python train.py --image_size=32 --horizontal_flip=true --num_classes=646 --cond_dropout=0.1 --norm="layernorm" --mlp_ratio=4 --drop_path=0.15 --moe_every=2 --optimizer="adamw" --beta2=0.999 --epochs=43.1 --final_lr_fraction=0.1 --warmup_steps=520 --weight_decay=0.05
Rows from block 3, named by matrix and row number. Rows with one number belong to one attention dimension. Each number is 50 + 15 x the weight over the matrix's rms, rounded and kept within 0 to 99. All counts start at 0.
# v: attention value (model.blocks.3.attn.v.weight, 128x128), inputs 64-127
# proj: attention output (model.blocks.3.attn.proj.weight, 128x128, transposed), outputs 64-127
v.4:42 40 49 52 25 65 38 74 52 37 32 43 48 50 40 35 54 14 38 52 34 99 64 48 72 50 57 45 20 50 46 57 49 50 31 50 56 56 52 87 53 68 50 54 76 27 37 50 50 38 35 17 74 56 51 64 50 31 43 48 50 41 53 41
proj.4:55 39 52 92 71 62 53 43 22 46 50 54 53 50 52 52 41 67 57 62 44 52 54 59 64 47 51 55 43 50 79 46 67 56 50 58 35 72 49 52 50 10 53 52 49 65 40 49 53 51 62 27 49 36 55 55 49 49 57 49 31 50 47 52
v.5:49 41 52 49 70 67 49 47 55 44 52 15 33 52 84 51 31 45 50 62 33 63 53 76 34 65 50 43 50 49 27 01 50 47 96 51 55 51 45 60 74 80 50 32 61 71 47 70 40 48 66 57 50 45 59 57 25 63 71 50 39 48 50 21
proj.5:50 01 26 49 50 50 71 44 56 28 34 50 75 50 42 42 51 47 55 50 50 52 67 30 33 48 47 66 55 43 50 70 30 22 59 37 39 54 82 31 37 83 49 69 51 36 40 56 53 58 41 51 50 47 67 62 53 50 46 49 41 72 56 72
v.6:52 54 48 47 52 38 49 77 51 53 46 21 62 50 64 42 76 52 67 44 21 46 50 17 23 73 51 27 63 35 67 69 50 36 51 47 54 58 46 35 45 43 50 50 40 50 45 50 55 55 59 57 50 52 58 53 18 45 44 33 33 53 50 53
proj.6:62 54 17 51 36 49 53 53 52 43 50 90 18 51 50 48 51 46 76 67 23 35 79 67 86 39 50 52 55 73 50 52 53 27 55 58 59 31 41 50 45 12 52 51 47 52 19 51 17 49 49 50 48 35 43 22 30 62 54 43 24 13 40 43
v.7:47 68 60 42 61 31 51 55 46 49 50 62 71 51 33 62 54 25 98 18 44 00 67 61 16 26 49 79 48 51 17 49 53 49 27 49 75 44 53 10 61 41 48 65 57 58 53 61 40 68 44 53 39 53 47 68 50 80 53 44 55 68 16 56
proj.7:48 61 00 47 48 45 59 72 46 42 63 51 50 51 62 57 00 00 50 49 46 99 51 87 27 50 50 89 50 41 67 49 49 39 52 49 36 50 74 36 51 44 47 45 14 51 49 59 45 50 32 58 83 61 70 57 21 65 63 60 49 52 52 50
v.8:49 51 39 36 51 53 48 46 53 54 49 38 50 48 58 34 24 92 65 51 34 67 57 58 65 15 50 48 75 30 79 28 50 55 30 45 59 50 52 60 50 50 50 50 66 31 32 50 49 48 65 33 52 45 70 63 55 51 56 52 50 75 54 51
proj.8:53 51 50 15 52 52 62 33 55 45 19 50 44 50 69 35 39 46 52 49 49 48 73 57 81 35 50 55 62 55 19 50 47 61 56 51 73 48 41 43 34 41 55 22 50 47 31 45 60 43 39 44 51 52 48 51 57 53 33 61 51 65 47 43
v.9:53 45 39 40 55 47 53 43 56 69 82 46 62 56 45 39 45 05 63 37 40 20 53 30 53 50 51 65 45 51 52 46 49 47 43 53 60 50 47 72 45 31 50 39 44 64 51 46 52 30 62 47 51 50 51 48 50 54 50 40 99 68 50 63
proj.9:34 74 58 45 45 53 13 50 51 50 09 99 50 51 37 44 46 32 52 45 77 39 50 45 51 51 53 24 62 59 58 62 76 52 27 83 69 40 47 49 35 43 50 48 43 19 69 59 51 42 59 46 38 53 49 48 50 49 46 65 64 38 40 50
v.10:37 53 50 58 70 44 45 66 39 52 71 50 34 41 53 79 36 46 34 35 52 48 67 80 42 55 51 49 47 49 82 51 50 51 62 54 80 63 43 30 48 38 50 29 63 50 53 27 53 53 50 47 48 40 28 34 46 51 51 49 86 27 50 47
proj.10:59 25 51 49 51 46 26 60 76 45 32 48 43 48 56 53 48 53 73 92 36 59 34 81 67 49 58 54 47 57 47 50 48 44 51 44 44 57 55 26 63 85 56 85 50 66 70 51 24 50 30 48 29 69 38 46 50 50 50 34 52 77 49 53
v.11:50 99 59 36 73 66 46 52 35 44 80 50 61 66 47 49 50 45 28 55 42 19 53 54 63 61 49 65 38 44 29 43 57 45 44 49 39 52 51 74 51 46 50 50 77 57 55 55 49 53 06 50 51 62 46 47 74 24 73 61 60 50 49 44
proj.11:34 52 44 99 20 42 28 50 52 34 60 32 43 50 48 51 46 62 63 49 48 75 50 55 73 69 50 54 48 38 46 51 52 91 44 43 45 50 62 54 51 50 43 39 57 49 73 54 50 49 40 49 44 57 55 62 25 51 54 51 38 54 51 38
v.12:46 47 51 59 61 40 41 57 46 61 40 57 82 46 72 48 56 60 52 50 41 50 49 43 47 50 64 60 50 55 51 46 59 37 63 50 65 47 42 45 68 32 28 50 50 48 40 37 40 51 53 57 38 44 70 46 13 42 50 49 65 61 50 46
proj.12:49 50 51 50 51 52 96 51 58 50 42 50 42 54 48 50 50 49 52 50 49 50 49 49 50 51 44 53 50 50 50 50 52 40 47 50 50 50 52 50 45 49 42 50 50 50 50 49 51 50 31 50 61 14 59 50 69 40 52 50 51 48 50 57
v.13:58 45 23 46 55 50 50 47 49 56 49 82 70 50 43 49 59 63 85 48 23 46 46 45 51 00 51 50 50 50 25 34 50 39 34 69 51 48 49 50 50 15 50 64 47 53 46 43 44 77 70 15 51 43 54 43 48 08 53 07 61 62 62 52
proj.13:28 51 52 31 49 50 28 50 56 40 50 48 50 69 23 50 28 43 63 50 70 47 60 50 50 49 44 50 48 50 50 64 50 67 49 52 82 51 55 50 59 50 22 03 45 47 51 43 94 55 40 52 20 49 53 51 54 30 38 52 60 50 53 47
v.14:58 50 72 45 38 44 64 37 45 44 67 32 42 51 48 50 58 60 48 34 47 60 67 50 14 67 52 54 63 47 45 46 50 49 19 50 54 51 60 42 27 48 50 46 58 55 21 51 48 73 64 47 50 48 50 67 61 52 76 34 14 99 52 51
proj.14:51 56 07 51 50 50 20 33 50 30 50 47 47 51 40 76 49 79 50 78 49 44 48 40 43 27 57 35 49 57 55 48 44 57 78 53 24 55 50 51 56 00 48 50 58 50 58 49 48 24 50 49 49 25 51 43 47 77 27 66 46 35 60 40
v.15:60 60 50 46 42 53 57 52 50 36 96 48 38 53 33 32 40 64 32 26 33 55 48 49 59 62 50 46 60 50 61 44 50 50 36 50 26 41 74 78 82 45 50 74 52 52 47 40 82 67 35 35 62 59 50 48 92 46 16 49 50 53 54 62
proj.15:50 03 48 51 44 50 66 74 05 52 66 50 51 42 57 31 53 61 74 43 59 45 37 51 64 16 54 82 55 75 34 34 42 43 49 79 25 51 24 40 43 43 50 33 48 54 47 50 75 65 48 59 51 51 53 68 35 56 49 50 25 40 44 36
v.16:49 52 49 49 52 52 57 49 23 36 69 84 53 48 33 51 29 51 48 36 49 29 34 51 52 63 00 36 51 49 50 41 50 58 49 48 42 46 46 49 69 44 50 54 57 48 48 44 52 54 57 49 50 57 62 17 58 52 43 23 66 52 45 50
proj.16:41 54 59 50 31 48 80 41 55 00 59 34 49 47 48 48 50 50 22 37 50 50 19 36 50 62 91 50 47 56 37 51 49 72 47 47 39 50 48 50 53 53 50 49 50 33 26 50 50 51 74 51 50 65 50 50 44 52 49 50 38 39 50 49
v.17:56 50 36 64 71 44 46 54 17 70 57 75 48 51 86 52 41 55 79 38 50 78 49 50 72 85 50 33 51 59 18 45 47 48 49 39 38 70 60 49 95 49 47 62 14 53 49 56 55 45 76 62 43 40 42 45 50 69 51 44 35 38 51 85
proj.17:52 56 69 17 59 47 52 60 64 42 67 48 47 49 43 37 49 49 29 50 77 54 55 45 44 82 50 51 49 49 29 30 52 48 61 53 91 49 51 42 19 50 51 50 71 58 41 66 67 50 41 63 39 49 55 48 49 52 35 38 19 27 53 33
v.18:58 40 19 19 56 50 30 20 24 50 73 50 49 50 48 51 68 66 60 48 34 55 45 40 36 43 50 61 46 61 48 15 45 46 51 33 28 49 69 33 48 44 50 53 51 36 43 62 51 51 58 53 30 46 51 48 50 50 57 38 48 37 46 38
proj.18:52 65 84 26 43 50 78 51 50 36 49 46 52 49 53 59 43 54 49 50 38 40 50 62 72 50 50 00 53 00 52 70 69 59 51 38 75 50 51 61 52 50 37 38 60 47 84 43 54 53 42 60 91 52 61 25 65 27 58 52 48 49 64 50
v.19:24 75 78 76 51 45 51 38 66 49 50 52 51 50 39 47 53 39 09 29 48 32 48 48 50 30 50 35 49 35 37 50 65 71 50 56 45 40 50 48 28 39 50 20 23 36 47 42 50 57 62 50 44 60 66 72 56 76 49 68 37 99 57 65
proj.19:52 56 15 47 58 53 58 39 50 50 54 39 54 52 50 56 49 50 63 58 50 55 51 47 28 51 52 46 49 64 38 36 49 53 18 52 38 61 48 47 45 50 60 43 46 47 48 48 48 28 47 93 72 38 30 50 46 50 41 56 44 50 57 48
v.20:51 48 37 56 63 75 27 55 61 51 49 61 50 50 49 51 42 20 49 15 52 34 54 49 49 58 49 81 96 55 46 52 50 44 61 50 47 49 49 53 64 38 50 57 33 41 48 11 40 25 50 41 48 62 62 67 37 62 50 54 46 48 50 42
proj.20:55 10 57 52 39 28 54 45 51 40 51 32 61 51 23 40 46 37 78 99 61 48 49 14 49 41 49 50 50 16 52 49 51 39 34 63 79 57 55 44 61 59 50 01 50 46 71 45 62 50 48 52 51 50 49 49 99 00 46 50 45 66 40 62
v.21:39 53 65 78 51 49 55 53 49 47 76 76 67 44 29 40 50 52 32 74 01 48 45 66 57 59 46 54 62 36 37 50 53 55 50 48 63 50 53 50 53 37 50 73 19 52 12 61 50 59 69 99 49 57 63 45 45 50 33 44 42 32 51 52
proj.21:48 24 52 47 29 41 51 47 42 58 56 45 46 50 75 57 55 44 76 44 33 31 45 45 10 59 49 43 35 67 26 44 31 76 60 50 44 50 59 41 29 69 49 27 39 55 45 55 72 53 55 64 50 45 69 51 18 48 27 56 56 26 47 72
v.22:50 49 51 40 49 60 54 68 56 50 42 49 00 37 45 52 62 67 30 63 49 26 49 49 59 51 50 10 71 52 42 69 51 49 52 51 37 52 86 58 08 50 50 45 51 51 36 63 50 59 17 51 58 47 36 48 23 66 45 50 53 48 50 15
proj.22:50 47 48 50 51 46 51 52 47 50 54 23 38 53 63 55 54 51 50 52 49 49 35 52 39 50 50 40 50 65 75 48 29 49 55 49 51 50 45 51 49 61 82 50 57 71 50 56 40 89 56 77 50 67 00 37 68 99 69 57 50 67 50 47
v.23:50 52 50 52 49 61 25 48 42 47 61 24 49 58 61 45 43 63 73 25 33 51 57 72 32 81 50 41 38 36 69 63 50 54 42 51 67 54 62 50 35 57 50 37 47 55 50 95 45 69 62 40 91 50 99 29 34 60 19 61 59 51 48 55
proj.23:45 22 40 56 24 29 61 47 55 51 60 60 40 46 51 11 49 41 49 58 52 46 49 64 53 34 49 10 42 63 51 64 19 54 69 51 45 30 31 46 33 33 51 37 31 45 32 73 51 52 50 61 16 17 57 48 53 54 62 71 34 65 40 49
v.24:52 48 55 54 43 48 25 50 50 50 54 36 68 50 47 42 81 53 62 46 49 31 34 50 42 60 50 50 49 50 48 52 46 50 61 32 50 23 97 68 39 51 50 55 41 41 39 43 51 55 48 55 54 46 46 51 53 69 44 42 48 58 50 52
proj.24:49 76 45 50 54 52 45 35 33 49 50 44 49 51 45 58 53 74 94 64 49 38 34 55 38 60 53 49 22 63 51 34 50 52 51 40 52 41 60 50 50 48 50 46 55 63 49 25 49 21 44 49 50 35 54 26 40 42 85 36 87 60 48 68
v.25:50 56 91 55 49 35 54 37 51 45 74 58 49 59 36 55 42 35 43 39 57 57 54 45 38 63 41 57 43 50 61 46 63 49 46 48 57 32 50 49 57 36 50 30 44 62 78 63 49 47 42 22 50 53 48 46 58 53 60 73 46 67 50 47
proj.25:48 63 11 50 37 38 43 75 57 57 45 55 63 52 45 34 57 48 48 70 52 53 47 18 29 70 50 00 41 70 00 61 32 63 53 59 00 73 18 46 50 23 52 65 47 39 52 44 35 24 50 38 56 56 40 88 45 49 51 41 18 31 41 50
v.26:49 40 43 41 42 35 38 33 54 49 47 73 51 51 34 53 79 56 59 49 65 77 58 15 39 66 50 46 64 72 28 46 49 50 31 49 60 56 53 37 51 65 47 16 58 47 47 75 50 49 50 52 60 48 40 60 77 58 60 68 49 49 35 46
proj.26:43 56 47 48 53 55 50 53 76 50 22 48 63 49 57 38 57 68 29 41 25 53 57 64 44 50 46 31 63 42 52 50 30 77 65 43 46 32 46 52 50 50 50 84 67 51 32 53 50 49 64 48 72 48 59 54 49 53 54 50 63 50 50 69
v.27:56 38 55 55 47 50 58 47 50 68 32 49 32 53 43 41 99 67 43 84 68 21 42 75 73 41 50 52 58 37 37 60 54 52 36 51 56 62 57 58 42 47 50 38 43 50 25 64 64 34 42 56 60 44 50 69 54 52 39 76 66 41 77 53
proj.27:66 38 50 48 61 60 50 46 50 72 42 50 51 48 57 53 35 50 82 49 53 42 49 51 52 35 56 97 52 66 50 19 41 52 48 51 54 37 56 55 49 69 52 65 41 42 51 54 56 55 46 51 50 77 63 55 42 50 35 34 48 48 47 46
v.28:62 51 37 52 57 48 51 85 52 47 33 54 49 30 49 28 62 45 68 44 42 69 48 45 27 28 50 29 38 42 25 37 51 52 46 54 59 52 57 50 77 51 50 31 63 64 52 42 48 46 27 51 33 55 15 50 30 52 47 45 69 50 50 65
proj.28:90 35 48 51 50 56 99 49 60 50 34 17 28 54 36 49 39 50 60 57 66 35 50 50 48 62 49 49 48 58 43 49 36 32 37 49 35 69 60 20 73 50 55 49 39 64 52 72 50 51 50 44 64 57 43 48 43 48 42 64 50 58 52 52