From a checkpoint of a small class-conditioned image diffusion model.
Model: 5.68M parameters, 32-pixel images, arch uvit, norm layernorm, moe top_k, num experts 32, patch size [4, 4], layers 8.
Training: adamw at rate 0.0025, 26200 steps, batches of 128.
Rows from expert 25 of block 3, named by matrix and row number. Rows with one number belong to one neuron. Each number is 128 + 32 x the weight over its row's rms, rounded and kept within 0 to 255. All counts start at 0. Numbers have three digits each. After the name is the row's rms in percent of the matrix's.
# up: expert up (model.blocks.3.mlp.up, 32x128x128), inputs 64-127
# down: expert down (model.blocks.3.mlp.down, 32x128x128, transposed), outputs 64-127
up.0 239:108113107000117135128106112153042125122162126139109146057121058091118143142113135097110128149149127127129111132160127091115126123120099143096115122133067122110159096138170093129117145184141189
up.2 159:099125084033103135131133132145033094104134131132085146070117063134119137155119131095110140137150125157126113125157127106112139123097084133086080121131049118111163109142137104129127135133134172
up.9 131:053162090095122137127164154159057093095135125122032124128126081134117130163162126109108125113135124209109127122130128159137163124121099052098079127134085122130133154141128128130114106094120133
up.11 147:081174097032131103154129140138116125105118138127095079115114149119126176130118066086116101132130100131143048115130125073171146120099103171103104138138093116126126075130131136135111138166109172
up.12 137:132153153125128172067156125204064128130168074115103097126138055092105133191144181128128125096107115172082180147129128161140142128162138044131143109130119130116190141133135120123129117111140101
up.15 128:134140114100117168100130180133116077122090142120124099136120085136120111196140127100139167137118112139132130112081128152132207129110062094151117178123075140079126123142093084129141125189134126
up.18 170:091133094000111133128119127159049121111164126133073149083126060115118133141132130102112130123131127172130108126164125104115133122118092132098102125135067138142181105138149120129109134150126151
up.21 172:149132179193126135113158126123148137143142094111127096178135151122128140152135158153133120116133126139097183160124129186129130133173160069137168121126197130132120171128124146123140107057127049
up.29 156:123126104065116168113138125138059091128125125125087131058120031132116139190116144097114151139131125160126142113186129122110148128115091120106087105129055116114169096149133094128136137133151151
up.34 208:113103133098105125144107118130088096115143157144128140069098102139127123145091125089128150151196126073139103141127127098095107125077082147101124131145069128115131100137165095130121149186136176
up.37 203:117139145187143097120131132126197153135101117113146103199166181118139108097180124169143104082096132120121132128094129168142107130147175113163155131125205139174112159114077171127105116085089069
up.39 186:145128157231134124129145137124185132134085126116153105198131184139136124109141129160138117117128129109125157138101129175145127134146164105159163138113206137147086176117114155126141112074121053
up.43 165:078133119096099080133113131134115111099102155131118136122111125138128107132126102113158153119194116063134097136123124124125081127074081153120143139129098151147123116131129129128125153142127131
up.45 191:158116170220121140120149137123165127130126111112130105178150154127130138135133152152125129130117128140117180146116132188131139133165151077139154126115181124129121178127123146122153112062126032
up.48 160:061133109106126076145113131135131129114086155133127149133126149137138101101129086131146126099180117047153074146106126121129083125086101162122119139128134142154114132126103136132098147129109109
up.51 149:135147152119127169065149127177062144137169092122097107124150042093106131192150161121129127109096115186094183123178128134130150128162134065128128100130103129105178124134122112123130128110148141
up.54 187:156120173211123138121153135124160129131127105112129104180146153127130140136137154155127127128123127140111179151118132187131132133167155075138154124119188125128121179127124147123150110058127043
up.60 137:124135123110117204095129127167097125146136098127092122071150003098105119172175141123124180065092122182123146107164128172125164127137115054126129127128109144133197131138134114128101134146130083
up.64 188:187088132126107178133128123107116106125122154132128173051111102137126149158049133088095170196165135112145148141146133100102194127123089142110120134124069088067133102138182065128161131178148135
up.65 143:045165084126110135127164161156068083086122128121032126133128109139117131164160130117105104120141125170109136119124128186141142126113095041111097130134087127139120180140129140129124110067107108
up.66 244:110114104000116137133106115147049125120159132139113143052119066100119143139112130094112132154155127127136109132155128092117127123115097142098112126136065121102149100138176096130119144192138196
up.67 094:143079158178125150144103120055147096146116120109122132105106136152140138139097162131102086140145148098127213150129130153038104128137149131133127119132178096127082119131137121127154121057109041
up.69 152:092132083060135086146110134131118130111117161147131159111128125134135108089130085113132131129132127107157062093139124062142115123078103199118098136130079134137126097124128126134111148175124223
up.70 174:189114130111113178131141130128112125120144128130116130072113091130118162168086149090077160190133140160138151127171131100123190128137107131107112133127073107076146097140182076128156121157155166
up.72 132:129146133142100225109166167134126123128144105111056083142153088129107133206144141121116103103152121191110159143121132159129203126137159015124113145133131122114116190143166111128108101114119095
up.74 114:118135151146124156131191131128098149121146083112068103150128127106110143149138185125105043130152127171098183168129131136125147126177189042125131102132131105125115182131137127128126094031125127
up.76 158:083126108118128078147114131136132121111077164139139149132111156146144104094130081127135141116182127030153070142101127121130087123072098172124119144125132138141119125123101130130108149145106113
up.77 129:101143118132117190122137148161137108120167095117077110106159080098116117183136138129107124062127126190090143124106128206134176128127115033127124130133126133149166155142116134128097116120111051
up.80 129:175111172189122174122161122119138125135134100107121089126133134130125158180119175126108124156140124147106210169118134183123153133177149056129154120127153112105120156133152120124160099083133074
up.83 215:093133092000114131136105108149053121120151131137110137069127078112125128130126126097122131129156125126134096127138125096117113122111097141106112133135062127121151100135146111130111140198127177
up.84 138:121141116067112200098147132178081123136143115126076124081128011114109120190140140101122144113118120183124133114176130128121164127119099079113097103129070130127189121144131093129116132138162137
up.85 109:123152146131115176110189138164089150126162075113067093148128107100102130196149199113115083111144117185076182155126130134129150125161156021125129105131103117116149164136134113127126099058133110
up.87 140:126146151119130161069155117199078146142174080115088109122146047075102129173154170135125117077091120175091176136180127157133149128175144053129143107129125145129187137131128128125121125097140111
up.90 140:136178142110127183078147113186111144151173079115092103101161061079106124193153135138125133053099124191093165138159127168124160128151136057127141116130135147132187132135128130123109121111135084
up.92 127:077148117072121148108134150182034129120144120126056124122158038086117124144219131129114114065115125197112126114164126159131152125132120044126103117132119146144177137135130130129084130105110122
up.99 208:109139145183131105129118130118187143131119122123132118204153202152140105089169119167160105089126130118127112122073125160142106130131169115173167139123192146174099181105096170127110119103083081
up.100 129:063159087117114148122173165154065096093120123118028121130127083138114135192156140105106102128144122183090131127141129161137169125122099039095082129133066120129123154143130120130123107073116133
up.103 184:209070141246108179123130133064196109126116141136148177120125135144131128141046141133101177168128164126127188127120131159120198134127128118130134134109127092105126159130136110122162126148141086
up.107 113:116147140145112187110165158137098121125171101114046115141125079117105129228136195103112090123138123205081172130127130134118166124132128026125096111133076112120133149146119107129128112068139128
up.109 161:075133117110123087137122127137124099108083167134133146128103142146135108119129084116139153119187123033142082140115127126126074127069085150118120142127124147138127123128113129130112147136118111
up.110 144:141123125085111205083133121171092132150142103129111167057121013118108117189136150104132170105107121174126162109175130112117152128117104088124101097126073130127209109143142083126125137160160124
up.113 144:072159096058142069131112129139110147124129141145129153131129124122132100087152089133158110084116127113143052087139122069132100122089120191126113127131117151153134099121109141132090150140120209
up.115 173:150124174212125141120152132123144129142134098111127094179147152123130131142139162154130116122128128144104178145126131188124133132174164064141156122123191129131117181128115146123138106059121036
up.117 159:161123159212146116128116123103230161152107130129200111162141191129140114094129111158148129121118131089136135131065129136134115132145165144163168145124207138132098136114112148127131125135127097
up.118 208:110112117104111127153110113129107093108130161140118147101095111146127118140092112083122157146209125074138104140117129111108103125077070141110128140128071127121125116135161095128127148181129135
up.121 197:149119112072112172138132127130083101123143139135113140043103067142118156165106129088112176176134127160142123122169130098112162126119082134109095129133057112086151097141177086130144131176156172
up.122 123:130155147129113196088180139187111124127153088102078084128124075117103122242132186116124124090142111161070177185099130166133164127143127029126147128132112127103163150142141105122126105104131082
up.126 138:186120167209142129133154121104185161155135122124152116162132167129127144120135132151138098150125132136125165133132132122137118131161198122134155109126204133111080160117132127128140117097138133
up.127 108:129101137160144111161093087125172173132161107135157134098136176100141142058100119160114105116135146088124131137141128137127046128141181159121137107128224110193129138113148175127107140080107091
down.0 224:098109112125172122109112126129117107103182113109152141172097124132127137123040169142135096126064126110122066099080118113077138144117119116212113138128158174123090117069102129115084130112220093
down.2 147:124111112133141132106101138143106106105171117114154122148116125147117139124048145135112096126077129113116084117123122118076155152118109133218129156135183193120095129035115134122086131106212085
down.9 120:126121101166118131114082111152114110118138116118128131118116122132070148137095117068097119156129112097128131126129120123139184143114125123213121135162211144127117145067126127157097126111168096
down.11 128:126134120126142143122140073178091128116248143113143114127119117144140125142108193036126034121111142058100065092109078153038131133123110115142113142111132143108113136131108119131129122126183167
down.12 156:120128127121141150125074157120136112119076082128082131125067121088081155137155115162116151140124120103173133163146123104198158125123125119128130133182178146150144119126132159173096133133124078
down.15 110:164107117128132118150157145095127109115044098105119129215119103109077105119116164111004146126127132133119115136121117124061158131122147151186130106189194153118067139123116152189113127107147109
down.18 162:117113102132161129107089128144112110101198110116168121155086125147127139115039176126125099138074148106122057115104114116114146143118107106190096139132189181122071120074111133124100130117198110
down.21 169:125125156123102143135120150122138129149066110143086139074108131084122139146242087151129193140155113126168151153138140111213131119132127149101134107140138068143166129150146134131124138148092110
down.29 149:129086122114139146113095166151122107102126106118131123156106120144104143119106129173096115127064145115133081153094122113079162133119109132221133170140188187128107125029123162127114137111217064
down.34 210:123125123130156092129157118128056126125159135118195139173151127130126130119035135133114118119088095126095116092118140130023128158124142123183100139119139183119108125058112123084100120114160134
down.37 186:131161132137108142150143098136152147142101132132126143090128122093127123135150124072127128139199127127119174139166133160226109111127149108055100095127102063144159135212150073176170122153057182
down.39 178:134141158137094131159161130120135151168061138144106129090139133099128122136204084117119169135185118140129192130146150139169112114138141146068129106127083048142170146185149111137150127157040152
down.43 181:128133126140169123153169116131066127129161143108202123148130126120118118115068138110077125122111098132074128078124135155065110148125125114155081121121121159125095126106123109112115119140123162
down.45 192:130122160120095133142126155125144134154041125149089132093127134105128135143243075148126192147164122133159154157131132116181129120135131157103131110135127060145178147144150135127139135145065115
down.48 181:131135128138160133152171096152096132136171146116201148135139126108138119129049149072109108126126102125052142101130137164083097123118133113136080101116101136137123127135126064122129116146120179
down.51 177:123118126119139160116075150126161112101096095127074132123082124109077157130161121169126138130116124110172120185142123118190155128122117114143144147181175169143133111119129157181110135124164054
down.54 186:129123159123094138139123151124143131154047121148087132083122134102127136145242076147127189142164120130162153153132133116192129120134129157104132108136127061144183143145149134128137136146072110
down.60 135:126101128120170127133076141148155110112079074126127132157076110124089140094097158124113151151097170094148137182135122127139151121108140088149101119182180174149096102116127173172121140137157108
down.64 179:131080158104138107130138164097114127145101134136120114171132153169160134123140110211135156118072158161134124132078129105011141132150132170158157147110120153115132132077121156063128138118152074
down.65 139:128122118180120129131113118162103117134132130122143132116128130127077147139095104059073132174138102100121139125115124129141175136120125131216100128144178120135115153054133122154084126118133119
down.66 231:103110114127170118108118125128111106108185116110156142175109126133127134123031165136135099125071127115122062086081119116060136144119122116209118136127149182119087120066097129111077129116210101
down.67 107:105110137123072109136186134127130142155157144156195127115140135133155151140107129172162130161106135128125130133114191126129134147143178138155081167087091062133165136050140088089100140130116137
down.69 160:133147097137162124118143094134114128113207147106170122149167126157128114107022158096123054113116135135090118091126116152074117133124122106137119140113112166112078125131110111129128114117154153
down.70 170:130108134106128111116112178103123120128128124135090102136129154168134139113165112219135148121093168159166102134078125097065153126149118164152175167123133134095119134091121200080113139113158060
down.72 133:121100130133086124129098130147126115147095101138086140070114129080071161164145091092130195144130110109171162128129132127167182135129152149141151114180164137126148130105134142161101138124143086
down.74 114:105129132132064135109087126131137125134121099151077150058130137109096161169184080127150142139140096114173154128127137098241169125131134167128166145148140071132199139101136117148098133114127052
down.76 175:132136129140169129149177103136097135136159153117193137147141127113145115127049137093111107119132091134052154093136137163055089128127134122134096093116087151130117119137126082111141116145115178
down.77 125:125106125131129121146117124174105114135097111129146134128057104088087159110077164052106152191110135090139136166132123137163168130118153098200056121157193118141124136099135155133104130132129143
down.80 137:120110157119082124140116168112140128147061114150080131106129134095123146146242071182134194133143119124186134134122133099159140125137142163134150122139141094131178130113133143114111138133114071
down.83 214:110125101137158123114123119130109112105206117112170148178113126137128130123008178113127084124087129111108092079118119130071131143120127102177114138127149185121067117085106125126074126122187126
down.84 133:128092119117154136122071154142126108104101085120120131157079119126079148127104154146098128126068155106146112178106116126120167127116131102182132156159188184141113117080125169149116135122204071
down.85 118:107123129129111137114078140129134116127102084141079137101104132083071167155170106142131149139128103105174145130138130094223167126127140156132156137169175104132172125107135141151081135122128053
down.87 161:124129127122148159125070150128146111115091085129084135124070118104077148134155129156118142142114139102173132181143120112215159118123120111121125142177166142157140115130131154188112132132132086
down.90 157:124124128116152150131074151145134112117090078128097132124058112091075149130146163142117157135105166105171130196154121126194155119124127102116130133175175153147130101135127162174121135137144114
down.92 131:119123102148164148118078118152149110097143095122126137120092118124085145138085135090123122151124125086128137136130123130173146136105123091142097112186213168152111120121126134182117129130164102
down.99 196:128170130139118131145146087130141153144114143131152126103147122097133119139124126045137131139197121125124196106180130155212109123128146111064102085125102071135125129200149044157140120145056200
down.100 122:127124117166110128121091125154107110123128119121118132112132130128061160145119104092074127148127093100135140126123119119142190135121134139214130145149185131127123150054128128158078129105161076
down.103 187:142111160107114103151152173106128136159014152145112127147139162159155135096160062163125217138131146240154160181104133124090137128152158164143133131126096110132166146107141154079140135126083109
down.107 116:120112122135097125113085128140134117122121098134113137119125125107054168147148115125117141164110107095171133140136128103197191129128154143186133168166207123125163135071142140146076133097150065
down.109 175:132136129138172128148174113133074133138152149118198137146127126107136117127054131102090117120128088134057143101129154157050098130128130121132091107121101154131112119121124089111129120145115174
down.110 145:126080125110171129125078157140132110101088072123126131182083117120093135120109149159118138121056164113148120202114118121117144126121130108157136143162185183155117091089123177145126135134190063
down.113 153:130158085143175141112130078147123127093214126105156128131129111146123115122028184076128052113119131129088126121148115150125119133113109090116119131127127162123086116146120106160136117119159168
down.115 172:126122150126091143137118147124146133147060117148083141073122132093127141148232079145133188145168117129159158157136141113204132121133127149100135103143138064145165140150154133137137136143088114
down.117 148:134149147117116124151181111104149148150087141138118136117140128112145106127182131117152151119172130158126168131140138151146087108138154120033128097112064070133152127223138119130170124157062173
down.118 219:124124126133153093137159120131060128136151139121200139169136128125127129122053133122102127128091087126087125074115154133015122149126142129166100130120124160124112129062117115074103118121132151
down.121 182:129098124116143112110104167122109109118143120124128103166127133176127132116115133189128131120078159150141076130082123110025152139132100141181163161129157194099089129055108186093102137109183080
down.122 126:117125127120132124132095159130120111134066082129096129115081117050056162148147117152094173138117115105169147133144121098183173126125161138142133130172189138125145124119129153142066136126123080
down.126 137:126132141113095131124126128109159136144098129142050127071145134114126132132242066153175156109173115138178150138127141123196121119135128152075185120125096089121187126181137123128142130128114104
down.127 104:089123146134128123132144113166122149156180160152167124087131145129195147144107128123238129144123131130125145133126143157143081133135124093106061129083041077137155113137140118047136135183099211